config.yaml
encoder_bias: "qkv"
encoder_inner_norm: false
encoder_kv_group_size: 2
text_encoder_width: 128
text_encoder_inner_norm: false
text_encoder_positions: "learned"
lr: 0.0011
batch_size: 512
epochs: 22.1
Rows from block 2 of the text encoder, named by matrix and row number. Rows with one number belong to one attention dimension. Each number is 500 + 50 x the weight over its row's rms, rounded and kept within 0 to 999. All counts start at 0. Numbers have three digits each. After the name is the row's rms in percent of the matrix's.
# v: attention query, key and value (stacked) (text_encoder.blocks.2.attn.qkv.weight, 288x128, the v third), inputs 0-63
# proj: attention output (text_encoder.blocks.2.attn.proj.weight, 128x96, transposed), outputs 0-63
v.0 082:529544487479489462494566423482477453585534523508469582523467406551486510488582413472539622577543518548533523410500572504577556507560527516388473513540456455454550454449534439454441624522562443
proj.0 051:472515572486505388456550515489534530446552457442574477452402432498521536497492572529490593497521471503419483499466483551430547500511481484557415478490535536563449467471438486588476500493483408
v.1 088:539434521549521534472478431563485556475518498490471525499499434458472400518484506584444482505526497527485387522524394538472550546542512527663449560443512598430512540518483460578437519466500488
proj.1 044:350465406590536527499512508509459491524410534550447487505509487538560489516477473533533478532572492580509367549527539481588476441447472557465555472522574525498467518530482440466484426600569561
v.2 097:562517441544453459532501545408501565514433467487536476546371467461564505516456524524400484551423481475444497506532506534438465426531515435502500499542449375583359503453536497559507509539471503
proj.2 079:459505542545506582510516427509583436544467531438445564486518430397450494551491502547373482456471516394597563485481400467473448551494550548500564574555489488428583483550532512472512470472455487
v.3 103:555542501513497550529467480460440551485494410448514460472484494477506512532540539479503473487507483469484506459528524470482550594488446435619528528458500590510491359491488487454429589574475466
proj.3 120:462543519461528563510487492478503395530528575505519491451461408485526433503562477492502524450541408444615438533430470603488422475498492487478461517436542546515511506471438490579499494435461522
v.4 093:510461442410559566547494438478583543521516576466565487522470570548441464393489479477498582503510493428538472536568592521588487524423501476520507487447573457450477455506564597495557522582392474
proj.4 086:445521535580460453486581501556460447515487474422437483483562373490526525546486498540503493465494546464461484462481444495550501532505527542393436473562473388527468499555465481533461570489502483
v.5 092:444486494475471525481486495567570518464467518530503525424514467590497474445529390597502507413433446497465506605609453473509509452573430471456493495542465533448590566454460464445456438497521439
proj.5 071:474463404532505592513437422512448499534453442554501508585538486543527483485469484532553522519531542563570452470517480458510489504464494508579558471556543555428497462522571489505482330478558491
v.6 104:456489450539471495532457606480470415555452391505540481490569438503592523463528495484536479523554512481435526497419471537423589539561554551550492453478552549502552459534498558613479506490533451
proj.6 125:583492559418548510533451448455547526456577531503511535466393561376421535499516548468475531475467466449549585522521476511412514532536519485534497564468496554435540526483518512507531486512467520
v.7 095:449587497504442430478477523575502438546443528498527529495512405479559438456551577519430516494591553553466526543471476530528424436467572466465559438463460561529498475532504528432512430492591559
proj.7 097:587477465468518514477444461502558590472474455523495538534492615445449549495450543507490512548457537546484611419588500443481557528490522503581590535566494548442536481533599520445534421535520472
v.8 108:469476531476512524442525520478556538420507548510558543578457484501495444544545433630532560476557527501485472472492591473531411419516473450485533522516537449512509554570521394508525498461479491
proj.8 127:530464551520489429469539516500515592456534456465477474540499578432445576523464538506520487532439584505399568478538536418467582558527505511498495516566447426517521482538573520464490569554472472
v.9 105:549537585502433484525540557462477510475433482491558468536580484560501511442484491453612521532477440468527467382497531477460473502507539554515536531479587500448523444537476537541484517540510536
proj.9 125:529521616439519396462563567455534480448546484448529436518455523433514511511525535476466501524423479451453519508444540589501483512561494482504415538507499444593478474474452496528511640502486506
v.10 102:615488597560423500513479507539468489548503514503412465464495515494457440516539535433468465511462550486561490417464497471494469559504413566595474478480491404574560426543604511509559524441466519
proj.10 103:427494569486517485447531597449521467497514586565535453461493516523534407528519456493502440517541481509482405616474606567498402420505452485451475487424495493575498521458434499498504664523456523
v.11 095:413486505584524498438517534506598620530473514448561415538497471563506457450507544540494422547517459520425425456509544523581474461590506481444491498434499464515462501558488488454455517468435639
proj.11 063:528502506510457485517511481534496553512485487531470490511519545426440450509483519516485456520473560512459624482565530400430557567493522475480550531537442494436498509531572552432521560559473517
v.12 095:594515550549480483468457535432465560617464403526506392600497556455503520504450477475543463569557464473518504449542541563504523521559512619598518534512525454524533556478572459522436483482498486
proj.12 091:511515580459515452480516540485521482466530495500506520463449482537507560496504488446427484417480489429451489554487522630516454443522484506422423521448499463571508551473435490538496608474453434
v.13 099:441478510379459483538410387545472493536479483488475528589403441496540594519493508486541481442538472459450480516594443416565514522518485493492439504529503505543514531533529503544482566435455499
proj.13 116:467527492513495554530484504494455435533516599552517490457493433534534377495539447527560523514589413526574395581471482501465442466473478487520507418423552585509493513456430481522510453463503554
v.14 105:474514469431427518462497561467529514418560416505468568542405627477545469587492488487608515496468526542480549553477445523489490533438493502502469446489480504407604554465511509523461649534585434
proj.14 098:513537522487520442464553540496469466469530513497528477540521457560578517443524475479520525523480455493471395492441556609569462437527482515469418431450559483613454461462423483544497551481516490
v.15 104:361472521553432380455437475577406413435475443447531477464473437500563528528599476578463480505498470592437514464517437484480446544507571424384508411524541481462500493509449584530535497549536520
proj.15 125:579486469487506529526440469496519573487518545561496514485465597427416470505493512523568525566542492557503582500572508366391562526494511480593599464484488599426527497512553534439552429546515544
v.16 110:507489485495500440478536460429490581456461463541512560463463504502556521624545556475601449514483523472518453449546674633472526441486433498567589464477483548552492423516533527438427515516506437
proj.16 107:505509493498500500485487461524519455531429419467457512531534455533525601495472522468347460406432550446475552438506452586629450499512521521431438597552462402483485507527512482520461522454515437
v.17 108:479438563551587668510505483448534557441480547572487466517525496503480426529558529532508517495449569553521537471499452450465475555475533633519501495457512409511477442602513468467542546459488517
proj.17 096:512480561515498432458544576493494586484511529549469468490507597484450498505470497495536431568515564552369508549545633454455532489509495510464514463490453467550498517523513510437520656598462509
v.18 102:443572368443414458538464509596498545526501478477532557469496491539590550518485444439535483478495427532451499464557479480461565461497548386479409489475530578435492554433535534549555436530513438
proj.18 107:557529476444534548533476444505508471477529469445494547535470467453501555484510521486498587496444443448597495442481418555534513534504532523556491513530569551486504487506506488552513374457539502
v.19 088:658474538453479447472511486455460561531492486445434505626408563461444501541502471533592412464438443518568450422497579509496513436492431510467429540479494547406540484479544508527469570456499470
proj.19 069:457522583473524429489544549458525460468549562459519471453499480461546516530533487454447461471489461461488449576432508592547461466518496481446412511443494464561480510463416492533503628500475517
v.20 084:495531504465438489507600558438623509551458528539500451438523513498408437537519476465501502447475548440496420508555463472470495468627553476461472499533428534538482413508470401538475467570487592
proj.20 033:587492463527487599505541466529359491538504561541475500550498567509526438382503423454514455517423497500488503418502591485497473475477535524517532500574463495506492473513544496448532581510482582
v.21 085:602580479422427473528542446568448500477517586533477470482503540469484532558532363558469443620472467514504499481517554460564564478366447515576568490524505454483486472529493472558532563468565533
proj.21 053:531507539442555465379487514496583460468484444461507492482459481448517626563483561510392510439444489443438525443503463596649455496493493523498454610551488424578525461500520492509479548435451426
v.22 099:582523531504439506373490503446479603502496489446558564456545485504479538483473545553470535541486477517499446552428531566533442505577499457515558535500535565400486474497505527565535533463489501
proj.22 086:572511596418539435480521506453581509447568480449530476507448535382467556505516584475469518521428496446495595419459500565454518534551528476538457577531496487544505438488495531535534550495489475
v.23 079:507472525510476443523608620560477510572534468472516397496483553482456548577504546499465641485535513494540464520577538511476522463512582551504482522482477460542524446493504472458459530466401561
proj.23 041:480526492477553525525513495449604501540431562451504487474516559475541492517521423460402412501430473459621557468457455456597445454521520497529501556519463497506554554440487512397514513487532577
v.24 117:464484487442531519556493541561560460472463455480514535506521519568579478531581460535577547475465489451535437523467416440526521531516556518453506480436533537404504494451477541630491580472541487
proj.24 150:587505582444542477517503484469513544448600544501481502498416567364423519509502527489573545550471492477519522517521514469403542540540532509541484475494516545502520514519505511510543530543472515
v.25 119:599439496437563623502523524477426613498491534468462468455441504461459532461495503442595457542528537484540582474557587538492479523398445505525491566504427557538577521389640594548407522531538495
proj.25 152:474524466474497514497517501509482420501484422448513523527544410608573562474498501446418511415439496436518440458441461660645441471490496510447404557520521435541483492479460481576445514411516448
v.26 092:522532493554474464460509592475469437487530511484446447566563479455517524515519500468494513548533489442625468477566538466461422492532462514529408545621471525573569398512564506498556428457574534
proj.26 070:487511590480498431486536549461503515466566539482546486440443496516520516512526475472470465458505476455457454589474563568478482433522459478419436501406489484562505564445406501516499654517425467
v.27 093:457595455512566575557446572497497506527415553427471562491520561411524597459486525526412534441521435504483447502500466381507484432511507506535515548435510506548398390511482485541509427499525498
proj.27 085:502497524491495495513527499486518547485520486498492455537466563383447411492517543516539509562495503538526628501510510373356567572521511449568578524569498524456514466507574526442534482539492563
v.28 089:527541493481459447403513540518484537494447529506530529526445482511557532524570451506551510518579439500453497524517434481493404430453482510584452453484448520529542620507511489398445487462532461
proj.28 068:512486535460522463440499510492611505460576430459571468543436484411484558494520569534470578492476487459505566454431468554421513559543502482634495561505563510613525384509548572559495457445503430
v.29 106:434536439503536577490520494552496545521539421487417443482546406617538512533545432432512452388571582493428521526450454422511626512433522442527445487522474528461543597493509565470532522476548447
proj.29 120:527533447479510555554458445513459443518523510503514516511460434494504466472546499516568590494523415497595476475473428499465508520499511481565520464483563585488494487484469506541524345438522518
v.30 103:571600539536454459489435518586489511588426477553524587486517373534462450560423551551528486457432562526504472492548446440494471545463539531443505497548434453524516527567489461368481501551408535
proj.30 098:451484547511499501446517598459510522507505606590534458459493548501506370526519437536555453583570462567472423627509617475439453434496447490516554438418513554556516515466471507439533599563472546
v.31 082:398556469409522570541454509479492481483430551477511536526471497499527490455535420559497526487508455472526432445488552518484459428484573483469418500534510466519538515466576491514440601432587488
proj.31 030:489493522498448477553434432469403558457644501542557491532540443527446490453486538465582592464525560561393421581529465521342543566483512460489444438467501527500446546502493534581472409453460488
v.32 101:562500562435535494492531583388481542468550572474479507466484510482501557547506497457585463540538519435510438534520514544456529467445531579486523400444523571544569517562534560521521522511585456
proj.32 106:518511576468511423472556496501531445472529402433508485573486451463498544508500569496441543457405535430461574433462459582507483542566515499481411562570500377569466435506496504549487563443498444
v.33 125:547442421540483499567514470507505545542497487497405420485557533460435512482416556456519515568571517539527523456540551510508529545497351449568476564481405522512513585393512530436432564510500521
proj.33 155:423516435510474551497509522516483410551463469469531522480559376634596501483512467488444497434513463465551407479441467631633424447462477511459450518467531473531481512468451485556444467418528479
v.34 088:443431499513467470541517460454504531546467413560487484406513550492487372495596426535506421546550524504597500591519561465478549476530438564441549505506531538511449445520587557592478477468511422
proj.34 028:633501562465460421484509578498384531441576460515539463484379491522453507487479527501512552480567485557361523556532560456445520510529433447535453490475486516560492533522446477592495517449513439
v.35 105:431509424468553484475467532474610544452486494504476494518425484475464530444447402504408459551482445448471503573459577545473461507505442443409521520474512496553392537560416487455538482586492412
proj.35 090:505508433551480539515489414565488500547425460483459514522534460503504510481485518538437498474495527505531576413528434428522522539477532512479540528569478483396505491540564484468488406496515488
v.36 089:437486531459518505523548488491499506429498496530529434471473466492552493495611499484466475492485446490529500484493547567521508545486616521477553402482530530487455468549537497452475520542476425
proj.36 115:574500584462507474520506489489555540457584532490478498469436550340397514515518565478493513498455505439483629504518486469373548576545541488501509565514458499470525486531536548487531576545444540
v.37 111:496456520520557542586480450449448627467509534518547404524511617428466456492480540403493544479536590489520474456509595532475482508462399513564541524420455476509460526430546480538482467501461550
proj.37 126:438511471547465508503511514536464433557449493490465494468573411618567520506485470474448437424531518475479423504470491578647432457469491519400429503479468419508472532509447483541433573471505490
v.38 100:473448508503473507499586469531450476535581418477457507533569495472527498532589574581520463557507474528499460561435513533458501413553607511509542525551583491580451510504458484524542520452553577
proj.38 107:587487463462516504529436435503529574490481455513466536507483608432410563486473568481471504496457531504482658431574471436463573562505532487553564567538451530392532505530596525452524409526502495
v.39 081:480445527406568532598449539459526536539483456490564475519475496450444499547441528532544525479542443467460472548477570446468478488486562523534524497625470549560515508462517476536416532450524463
proj.39 045:443506529508461478521504460508397489518575442464472525505551431481427496478457567490568575460533544469399448548511433542390575582485532520448482408513521488521470518585514474596476406424412457
v.40 089:543474467529396492573419541426478501531444584573459469509490480424488553473565474480503543463558447621487546431541463474518550436418440511577437536556476483450523453500624513486531493493541510
proj.40 089:496510564457536494446500578462550487462531576558536498452460522506521492510523453462492471508522459483487429589475595624511434415503462498471487493401525533580512513461427510502526626528469505
v.41 118:488486559470595546452513467434524538410505591503562492609480554479452477494504466537515514513559479474488497520439544641485443426534471588433500449518549535511485516536419473530564529500555486
proj.41 134:512468527536483430491541507510505584474502442472465490529526563477468587502454539481481454503449596500397570471534535443507566542519511515458492528559433406488498490534554513461476583561491482
v.42 123:433559518487481562427588487486518448512491542509590531468477473522505476510531483627446568519471494521543509523539590494428435458583579507384537489493553478488543511566502449485454469445466484
proj.42 155:529465566516485419480547552479508618448521495491482462537499605428453508525475514515548470587470571535409541530539573380424579534535496498515523470555463471526514498517549500437520574582481492
v.43 108:586481589517468525530547456452464499507510479459540438539437627473517411475498595507473463501525464399534529433513560525461523433535493551459447491568523512521433456527526503484468483486506506
proj.43 099:506521607489487430501557546490511474487549545445487481437472479453486523530520507464464456465474495424447485542462503554507488509534514499408425520476461434540494538503419497538496681520442504
v.44 099:529318522485508500459469572597458579500490492550441489559528513447500434563497443462476430560555516521467574568527463468549541542448558499510489475545455478537530503475484535439475498530544552
proj.44 108:415521404533505570476489508542452434567378483582484517510571457658574466465505440499456472457545473522495427517498530567606436430440465517459543474466525507507487506482485482482491444468497508
v.45 112:482443558461579427420448472433569602412434470496520493411467529502532495446497509533531485509476562488459440599456562520446552545504451501494422430427423501582419463515516506553484494486547583
proj.45 110:512509404534500601518430400550449482564423482566430541500541464546484521485470489513453486440549507510539532459569464458552484479450514516460550502527472522378520510534554467471483396479496481
v.46 070:417494479570596487436424579554597474539512569443471489446596524498483500517498419490511547510468364561491424425504541524440491539555574491477472511491554503508512444396519589483449551562482548
proj.46 030:543500495452474542524521481471451468489555408526520470609549525474481387466505518466479555475432522475511640494480469508363497579496505459556501510597493476478536410483612516479502420411486531
v.47 097:549446522459411521512462570541521498492490532496485537525565448585578581429500497542578539545446564562554440389505466531541515512512508441535442568545532504488537581488576478395522507528599436
proj.47 066:514475553458507443485519555468550514446590423439568456532427544456497522520508547517579570580473494515489505467426522534433541532550482481620491513498536517574482425496493548551522472521536498
v.48 098:495528532490570474445514530510474506477506549549452587507495454573583442624481449416484638439461545523559535580498453576587514501480537529428494471469557530474585556528557495494365566509439467
proj.48 092:541500529527441394501544532506404557510524543468541477467484522473472549439505502514666531576535532585408498375533519484435529440521496484527500423504474511473467585529452572500505473511561508
v.49 115:526494492438477511535496469425503548485501493393558498467494510500329530510409524413442515543561485451524560562528468537564539470511430428536478544534455492374523587479498550514485492529543531
proj.49 141:442473354511582422503451497518536486568476523425544548477511507512576566509484480410506453401540549462526506483440491503526496427459492477475426543450455476445560553548476486569457427486472383
v.50 098:457551597509447551500455578526494492468599521506505599552545535558512504550458425504556422541530423493522476526490569550483490468497471493462520493532550510465440396475542455630482513524557466
proj.50 089:477448525539466472536506496544429498549537602488438568394543496499452554506515418492612524477549519526396543493530422470456490507496555511506504457464448485380520665573494602465513539543564532
v.51 110:513511586580481470504428416487400511591498607590445438493484438530399500460467528490492458446525558453460507427467470526491461632556466548504515438551492519525525472451561508504399501479504611
proj.51 150:463545445528489545522604491548625506419588588519534575428534410535493479528423422507478505541486511429521491427510526505456497471444528542393513480456470518517494429549509521543518608558540463
v.52 098:520561442467446537458520550556449514497407502436478476496450462438459499534517505538428550454470533581464490410545435483624481515495527454608560552544496552490509505556516434522430549532566470
proj.52 065:455549576467512396450517513456431487503471402481612379511397538516531450460512530492552524524524477513519416523465661582459511436498414477488473529464546552501448520437437487537465487559443477
v.53 099:444478477432461529414488533486504488526507595462583490454496487538545499485463441621523399539530488494584542419459518581526443445529548523472476520441576539430501513482478505481524545551495513
proj.53 073:558470568508446443495506507501416568522529559485460486472491569428444566462508489511644542550527523593401592457555472477462501490509526493557499447516468501435495626538512559429511480513559516
v.54 100:565468572536504409555509434504374509544487487568469451515470459430531615472477489478458417539503569436458489472504465586481455512580373438504544465483485491592516519557446512507461512486537508
proj.54 084:506513487505535641515473478544650477454522545552512590515529446485482465548448433466404485435455479387537547537492471479523490489473545545411539512502497520495555340523561470531533596533445512
v.55 092:478560428505569468519416429423492458537460440499472517481416560496502432488574470548523512529557462565487538526454426440504508567460452489491461502552476446482544454461563532529501481524411525
proj.55 092:527532364526532515488513516486562535460493424488576487609547423549524501510446579479446515510473493498565436426485526468512560468454471519481495475578518486617489306469493403550475434425480406
v.56 086:474456438352517564424556586455546444524454543520451492422583461447538570474560569507492559515466523557559465511563461474549528575447525517527515491516563621538507454499528501502561471545608521
proj.56 051:523488555472426376488511502478356529552479434472492459470459549527465471464572512523584563524563517586454532474529563503428523498529435456567480474473539497441486677483473514474478428518548504
v.57 103:570538438368400516466533552496500420512482478501516535479602439520517553453525513442471594474480556495583494514480482548443538411498499480541404487456493478440516525460479570468446571454513527
proj.57 119:508454502481579419479369518468440483588434517451541479500439602417545580489521493400620440413525528516480515476432484531544482417506509474541475547505472509438593556503475545549512434487415471
v.58 111:496466486540512585478430490555501469560509535453544460534539502544577474510519454488550558484503526543538503585448495385500491513401444536496526434533435482429550600460541509557535478526349517
proj.58 132:565533447519480427477509539474461569489487475476579478546516476521531540425477547492603488558540516604496448330486536465480546403478488490518516449579524522548520452484459493538505397437507429
v.59 101:485548380537482516487449445522438460493591575613515476471467490435495521490496537483534515513477440554627468545514471460376636470498486485555460520532588513544567488431337512469390556553470475
proj.59 080:489507358529543417513488589505586545522496549433579532504560491488582542532458481402570445478489538466510482437416519470524524386445501513445479475525461502505557443551494486546491452496479384
v.60 103:589569499522442537522556532471541540480492419489463577604541504422476446559467531509463531574485538560447509400495505650573493504498419505546415451456466452530480491520499451514523492443559485
proj.60 089:410473617474523492534467517510435429558482551493490543423474549507489445498514377464510440449507482391497523584455504560510450491500508499481533529386517528398518619532519540509534608567493566
v.61 106:455450442494470412434473498523421517536527461500512569450510452534484517452493551553486437445371478512483504537520485519520469481575545461433456521433580543508391436518494426473544546519572525
proj.61 103:512428508491520591454435436523512425493515494549440499510464570414438533604522469569454572435491483484500564633543420493491457598545531498599477530498471481476544515502573521448507499491495557
v.62 110:470496494481500413465612570460570525418500454463551553541547503582534485508489584523423532583477478476531490482507545523540587472510435518456456547507555536534375466514504516468473555479586521
proj.62 126:430424557482505491498441505509447452587470472474418496468465570465491506532572475499468486427521496442474538647489448541532455567523487482575488527430507472447496653508533525444483504511483555
v.63 091:518479443415449488521514504468565495606496400494430519527546466549512451510551556461482507470422432557494487466538407459503541579472486550501413460472492478416595386535463527568444509489548471
proj.63 053:495543516478585442516447570445517464503488509457582468504448521550577455502499460440545439498476467440599406484420593508461501363489459505433508539484519546506506425445458485568507482502419463
v.64 088:459464446420430460502488563461523535431533541501589478464430452416461449519549450579520536480613446468519620540540480437393461470463462466467544503499596454441480458590438476556576527523431562
proj.64 076:429449353561543434522505493549535510578494564410481572528598463481559568527492504471511478445488574461504463494485407485567502511447525507477435472472437436473508585594475511517447446445525389
v.65 098:519508498465517569438578517448578497474584533475616486425498466571490445452433491510449528409474388499507556543470454493430509407431548497572491589513497464485555541514500486490518542548526450
proj.65 088:486482535487504398521473507463379505600475500401461445504488557476549520478590530485548508499520543539488484475499451525551498498510478456539430506497484471487472687480441511493462404430495490
v.66 083:490514503548551498504519483528310495555465469464492423517528505471498442503511453519510491460523553518507583507441475541479447546421453515583502520484468465527535571507478549674525539449497531
proj.66 087:532549498529457436504582516505483545439569551520531487409496462517487542454449480507609526596521485534434449392517584489448516433515514539470516420505488512512501502552474548514519560580588508
v.67 086:583522527544574541533482585490585444483533451461446551530439491440537526455494523466413464516521457544505485520498596490531526419503424421546521564485489479581396491549486484533492480474560454
proj.67 067:491450535480495573465459454515489456514483384525399500524473530499441509528538514541364543430508477478493543664537436513543479653524508497592497525490535436508480537483574473434477481477499562
v.68 090:443457495557521502464573465520509479412524467477554449513506480498480444560484443486461526535502529497556606437484450447441608485474509464572543527481517397493441466496433507554378527500517492
proj.68 062:414440445506501507478493601505542504570519507516421501438549565485536527559496432477542479461558484439441522681436520448553452511488542520594548484491483494468545547563648532362502531553490536
v.69 090:483498578533544504466384491544503540508455447559578580485539499465554485564496482478437530535438528557467416442519526493623491531511519579489480455529484465497523582493517520529505525478538415
proj.69 090:535551578493448466469592523470401540450506450514503433489471488531458501426489531542566514628544490623454463407528569505393527479528478494519543481528534530557476483475476524461518499531546527
v.70 100:511491458475594559533476422452445484487416408508498389489482510454464529467495504504496451412527446452399474492546453462572490537531433550462518537553480562432543534586537501555579488456470524
proj.70 069:578564462500507492474536487478567543417500445523554451540484421547499491489455555502455495554506476509528463396499575459424537461500463504468501522550535514620490301462480442565494491490469422
v.71 101:495549465527555504423517384592540489447465493452483478486559443556490469519523393558468447487544422468442519600504448405466577576496566423448567534462566506554518574564507421456548411548456481
proj.71 108:482490410482514508464530459494474470470476377499511436607488508533484480510529605594422592544474507555563440519544510484494534593528449454613476515528518465576435467452490439479462371423534484
v.72 105:531448492517430453546524498522500454543415507491523497507503487481475499414497528498523435518543482472381541507382465495457473664534466583486488463450449511617465492569540531451453482467470520
proj.72 110:497533446494512611523501434528644451414537513564529540521500444521503432553473485553365521477429458412605494554510511501533474552485495523452505519491506526540499379480526447526508545489501505
v.73 098:585503502496527475593515489470578514457427564512491531589595455472414589595520550529589464463418463528415486448477504484480475499443427494486472427493509545425580445540579551589523403462458537
proj.73 062:386540475530488470476595538541517504452520514538523459421510470519489472524443440500588481564585495492458499502451598473388523446473504492488564508465497537464464436551514531489519582646534474
v.74 093:600538439458468435519501477533461406498484522464542486484418465606472560527455536478398550508487549476424560544529454504599547551491444462485421560557468559543414560493433616512543395465465431
proj.74 108:494507376498585486471429514486505473512444407464592510581480498530573557485493529455499470419523504544572442477420514484503529412480480484510498537545533509534589428467466437562496371433429406
v.75 122:488563532392475505448649522509524393490564522503526502507545506537453468588549459510521527507512412604504501522464438519500519374465479454525460557546512585485489589531475541520469427492458418
proj.75 125:554467487496508359481442533428375528582451498443528441546503557463533549461549551482627509528542517583468488440484511481515515433532461468572471464543506483461525602491458496493484372438526468
v.76 108:542538490577526479431379487596489488580492506573499533551553503525490462519517523595547482479464506550486424483556440586553500490549552598511492454454483422595485358557530463513439482479546507
proj.76 122:577512657491429573489536480471453497436551486589448465473472502501410468490497501591500555582492438561470515541572519492440474543550496546525558438532543523516488484460521518416540580533552629
v.77 097:506455466525485532457484501412528486580462474535584546494560500517460513450502467479501410489447514494492494473425593514466477493373602527643472515517513387580387412489478400474525451436542513
proj.77 068:533488625503424546506556485532449533458525465552412532427462489529381534439480471553495518537526476574432580535568487478406505586536513523536566478463528496430476556513546547409522548575596592
v.78 104:487496447428491512464507444454506493469528509482546459526514502565454513538462456511419654552423519517548475540473381451582474504435381528547532537499540533423497565374436557567466526489492498
proj.78 104:425525439512528368483583580475438525519479538432544459477512508512574511482507495449622451592545546530483433401433581514440534404488475465489493516488479506512491536522443525526504456541523413
v.79 092:420523509478450470540458513372508529475500435522507479427438548560579521536503549464516465535465539498511528532526573572440558382515540432474458553427515546478489384438454520466473520438462535
proj.79 103:514449474511570540524359481516544463573472514468481568517495512462536561558508470410464451329498507428534557551460389483568473485478535517490454551506474473449596498504513475543489485447402459
v.80 100:506504495466529637508573517503567444465463542528519462563590401475451458508482409455493470435474479531511526409576438443442460508455466504486545499526542473473618499556508475530530470587500507
proj.80 118:501515546529441395491582563493431583514507537470503461448518508490493533432484494489636478604556528571402489404502545494462529446495498497499537436488494521484468568536479573465509515562559498
v.81 109:557552525491544550517588507501495492511516485493541461555521572457470446528502531437480486553426593462571443488500506516615425444597437547552450556594590484482501461445477491518512545497475537
proj.81 128:548537612502453424490500584448427577526493549501511454436485530468506507430497481445638425557558492558404526397474552516455512401492499508460552472499509563513521509488493568499540528549461503
v.82 098:540553473545463513571509521470607549512525502510468466530527516531505529454478492522498434501526526465481476385482521534438362454532560449497538456444537552593489421528564574451524445552476454
proj.82 112:487494570479482623524501427527529452476518468520436510508479474515448440542532505575350548468445470441555532595565430518529478629521502497491482547472503479491437506459526460477478545472494575
v.83 112:545433533581564536527492539507507473485442544541547556552553470525440491573474461596500543466505528512523457528564399443625521533450527610489455499541521484409559550542535449595484501426496485
proj.83 143:520519541526447405468572563461431575501515518499502454459526488513495519439478502504606480618575498572414470428500583496438517435493478525494546416508523522534494523519492545451517507560551491
v.84 100:449546512467516538497525495516591485448402527436414456523589484555535488433467506440485547534527414483520565530490496591538536464547535483475468475523565542574422378577569478467530506503601504
proj.84 077:511427583473466473503487463509377467562514478504451501425438570513436495498556478553528550473511485502478538593559469544488457584546479480570478483409496494401525691485523525444484492515558570
v.85 109:424544531402492554466525533553572477453557521567575573538551431494594508613521448447498528507494551582566503514531442503496475415413472521409521504559597475512405585456422452577485543434463428
proj.85 125:540467571521452403477500565466376567548478504479510457500495557450473550443515512490665492563545527608389514445512505479454528450528494487562537440525506507466502577513493557448514453510537532
v.86 096:427538460484520550431536453521404431538579459492435558557499349567420539480518547500466490546472443499577514547509481483457462591462532480457472558520514521389496614493511526446521458551431501
proj.86 092:499507361502560456502492491491535485481483521453619470578493527492542502537512568516516525521424545513575424375500491500515530466486465458515439536521448504590486438455425476590478382405455419
v.87 090:390486494448523484527550519497469515538529479545451391570583423570589505523380449405520530516475475474569506572452590471474427507461433484516453510542566536429617479453497486438482551525545480
proj.87 089:543496443526521406520432560507503557547479564427578533486495509492548568473487485394619431454515544495478493334446483480483537374458506496458485495517467513502566482510455522601504429461408399
v.88 117:629412574493536606592545460541432479475472446541508466515485529417452573508459507534497376535532560484534557496495575533449461618444516612404491461493409537490518527436486493513465529463519552
proj.88 111:478540466535478545527566503563631530437548553524504571420547408563496490525429437498443460513494480425485489483496514498483505486449530558398543487470492528545507405534520510512517622577507476
v.89 107:424482504514431439538476460435520509509441480458475480496521492501417546447456523437540530553598463448508571454509421517403505488500387478547521560416466518487535558426465447503451528494523492
proj.89 125:437485386508566459518457492522576470553492561456551555475526484501584515537469460416487454403511532407553514504438501519555468430448496496449430540446456487430549523547489480581465493497482395
v.90 108:558509330557495427518401438431437457485494510626431505478502536482495486507487549542469416431536404518423564453462515424497530558528506537516518504468564549498463498556479491455487459484498449
proj.90 090:455515439508498599481589430543614464398543431543483520513519424551463467551462498576331556528473480443578474563536521505497496606490496529491505502503518463572461380505548442488484550515581507
v.91 093:406451486500478418538551518521549492471527518597505514519556553422478493530539489516514405406539522594440514444486506566477533419480536495494558610403480469629490528597457491475521496489490486
proj.91 082:583483623515414581503509493504450530475514433549386503467490512524418538464519485563471527516516450561419533594560465462514501590547540543551536440550544487495480544483533512393508552517538639
v.92 084:523608543443541565492445391352510524498480539528484497502452458472456435483488473568474490550538516498513543554382460448477459526390507465552485476565566509390473564417557495534450440432454540
proj.92 100:421505475525492404479616494510493506493561623491485482422554475457511497512482456526594528617537543490442503430508550522456481482492509497474492457454441485464460594610495571482513562577639459
v.93 105:436489477590512525520469546420467518392486521480486529575568458511457438504534528494510457448504446506507507527472542660480520542601544591499488476442468540552484422546520510402526417451550480
proj.93 116:491479544499480639515527434550557456435533455559417544485486484533414475564496467587357550480448467479517537631570439484485486648516533523519524529485506473495458470485550491435509571528536591
v.94 099:489538449455484358516481520512548531500457472527490454548484415505373503540379508434530594522499496513583503488540606489429542411363490446520501461493469480454514508433495510462455532508539605
proj.94 117:479493433513543403492443567491503536566456528439558513467507522492587563484478476380584397441557531490490506442402521511516509375449490492473494525481485520467584508521483521557496447513439391
v.95 103:576568504457496537515527494493560494510472431449453525520438497512501490517397515428512548470646488455562499477452495395452501570397518397617477599525484539428604511500531590446371477561446481
proj.95 105:480519371487565440510445507481539489537448487428583496565513482522613503495509544443474466441488523456589445430430509510564518438472471462470433549518493494539518462476446434615465394406435374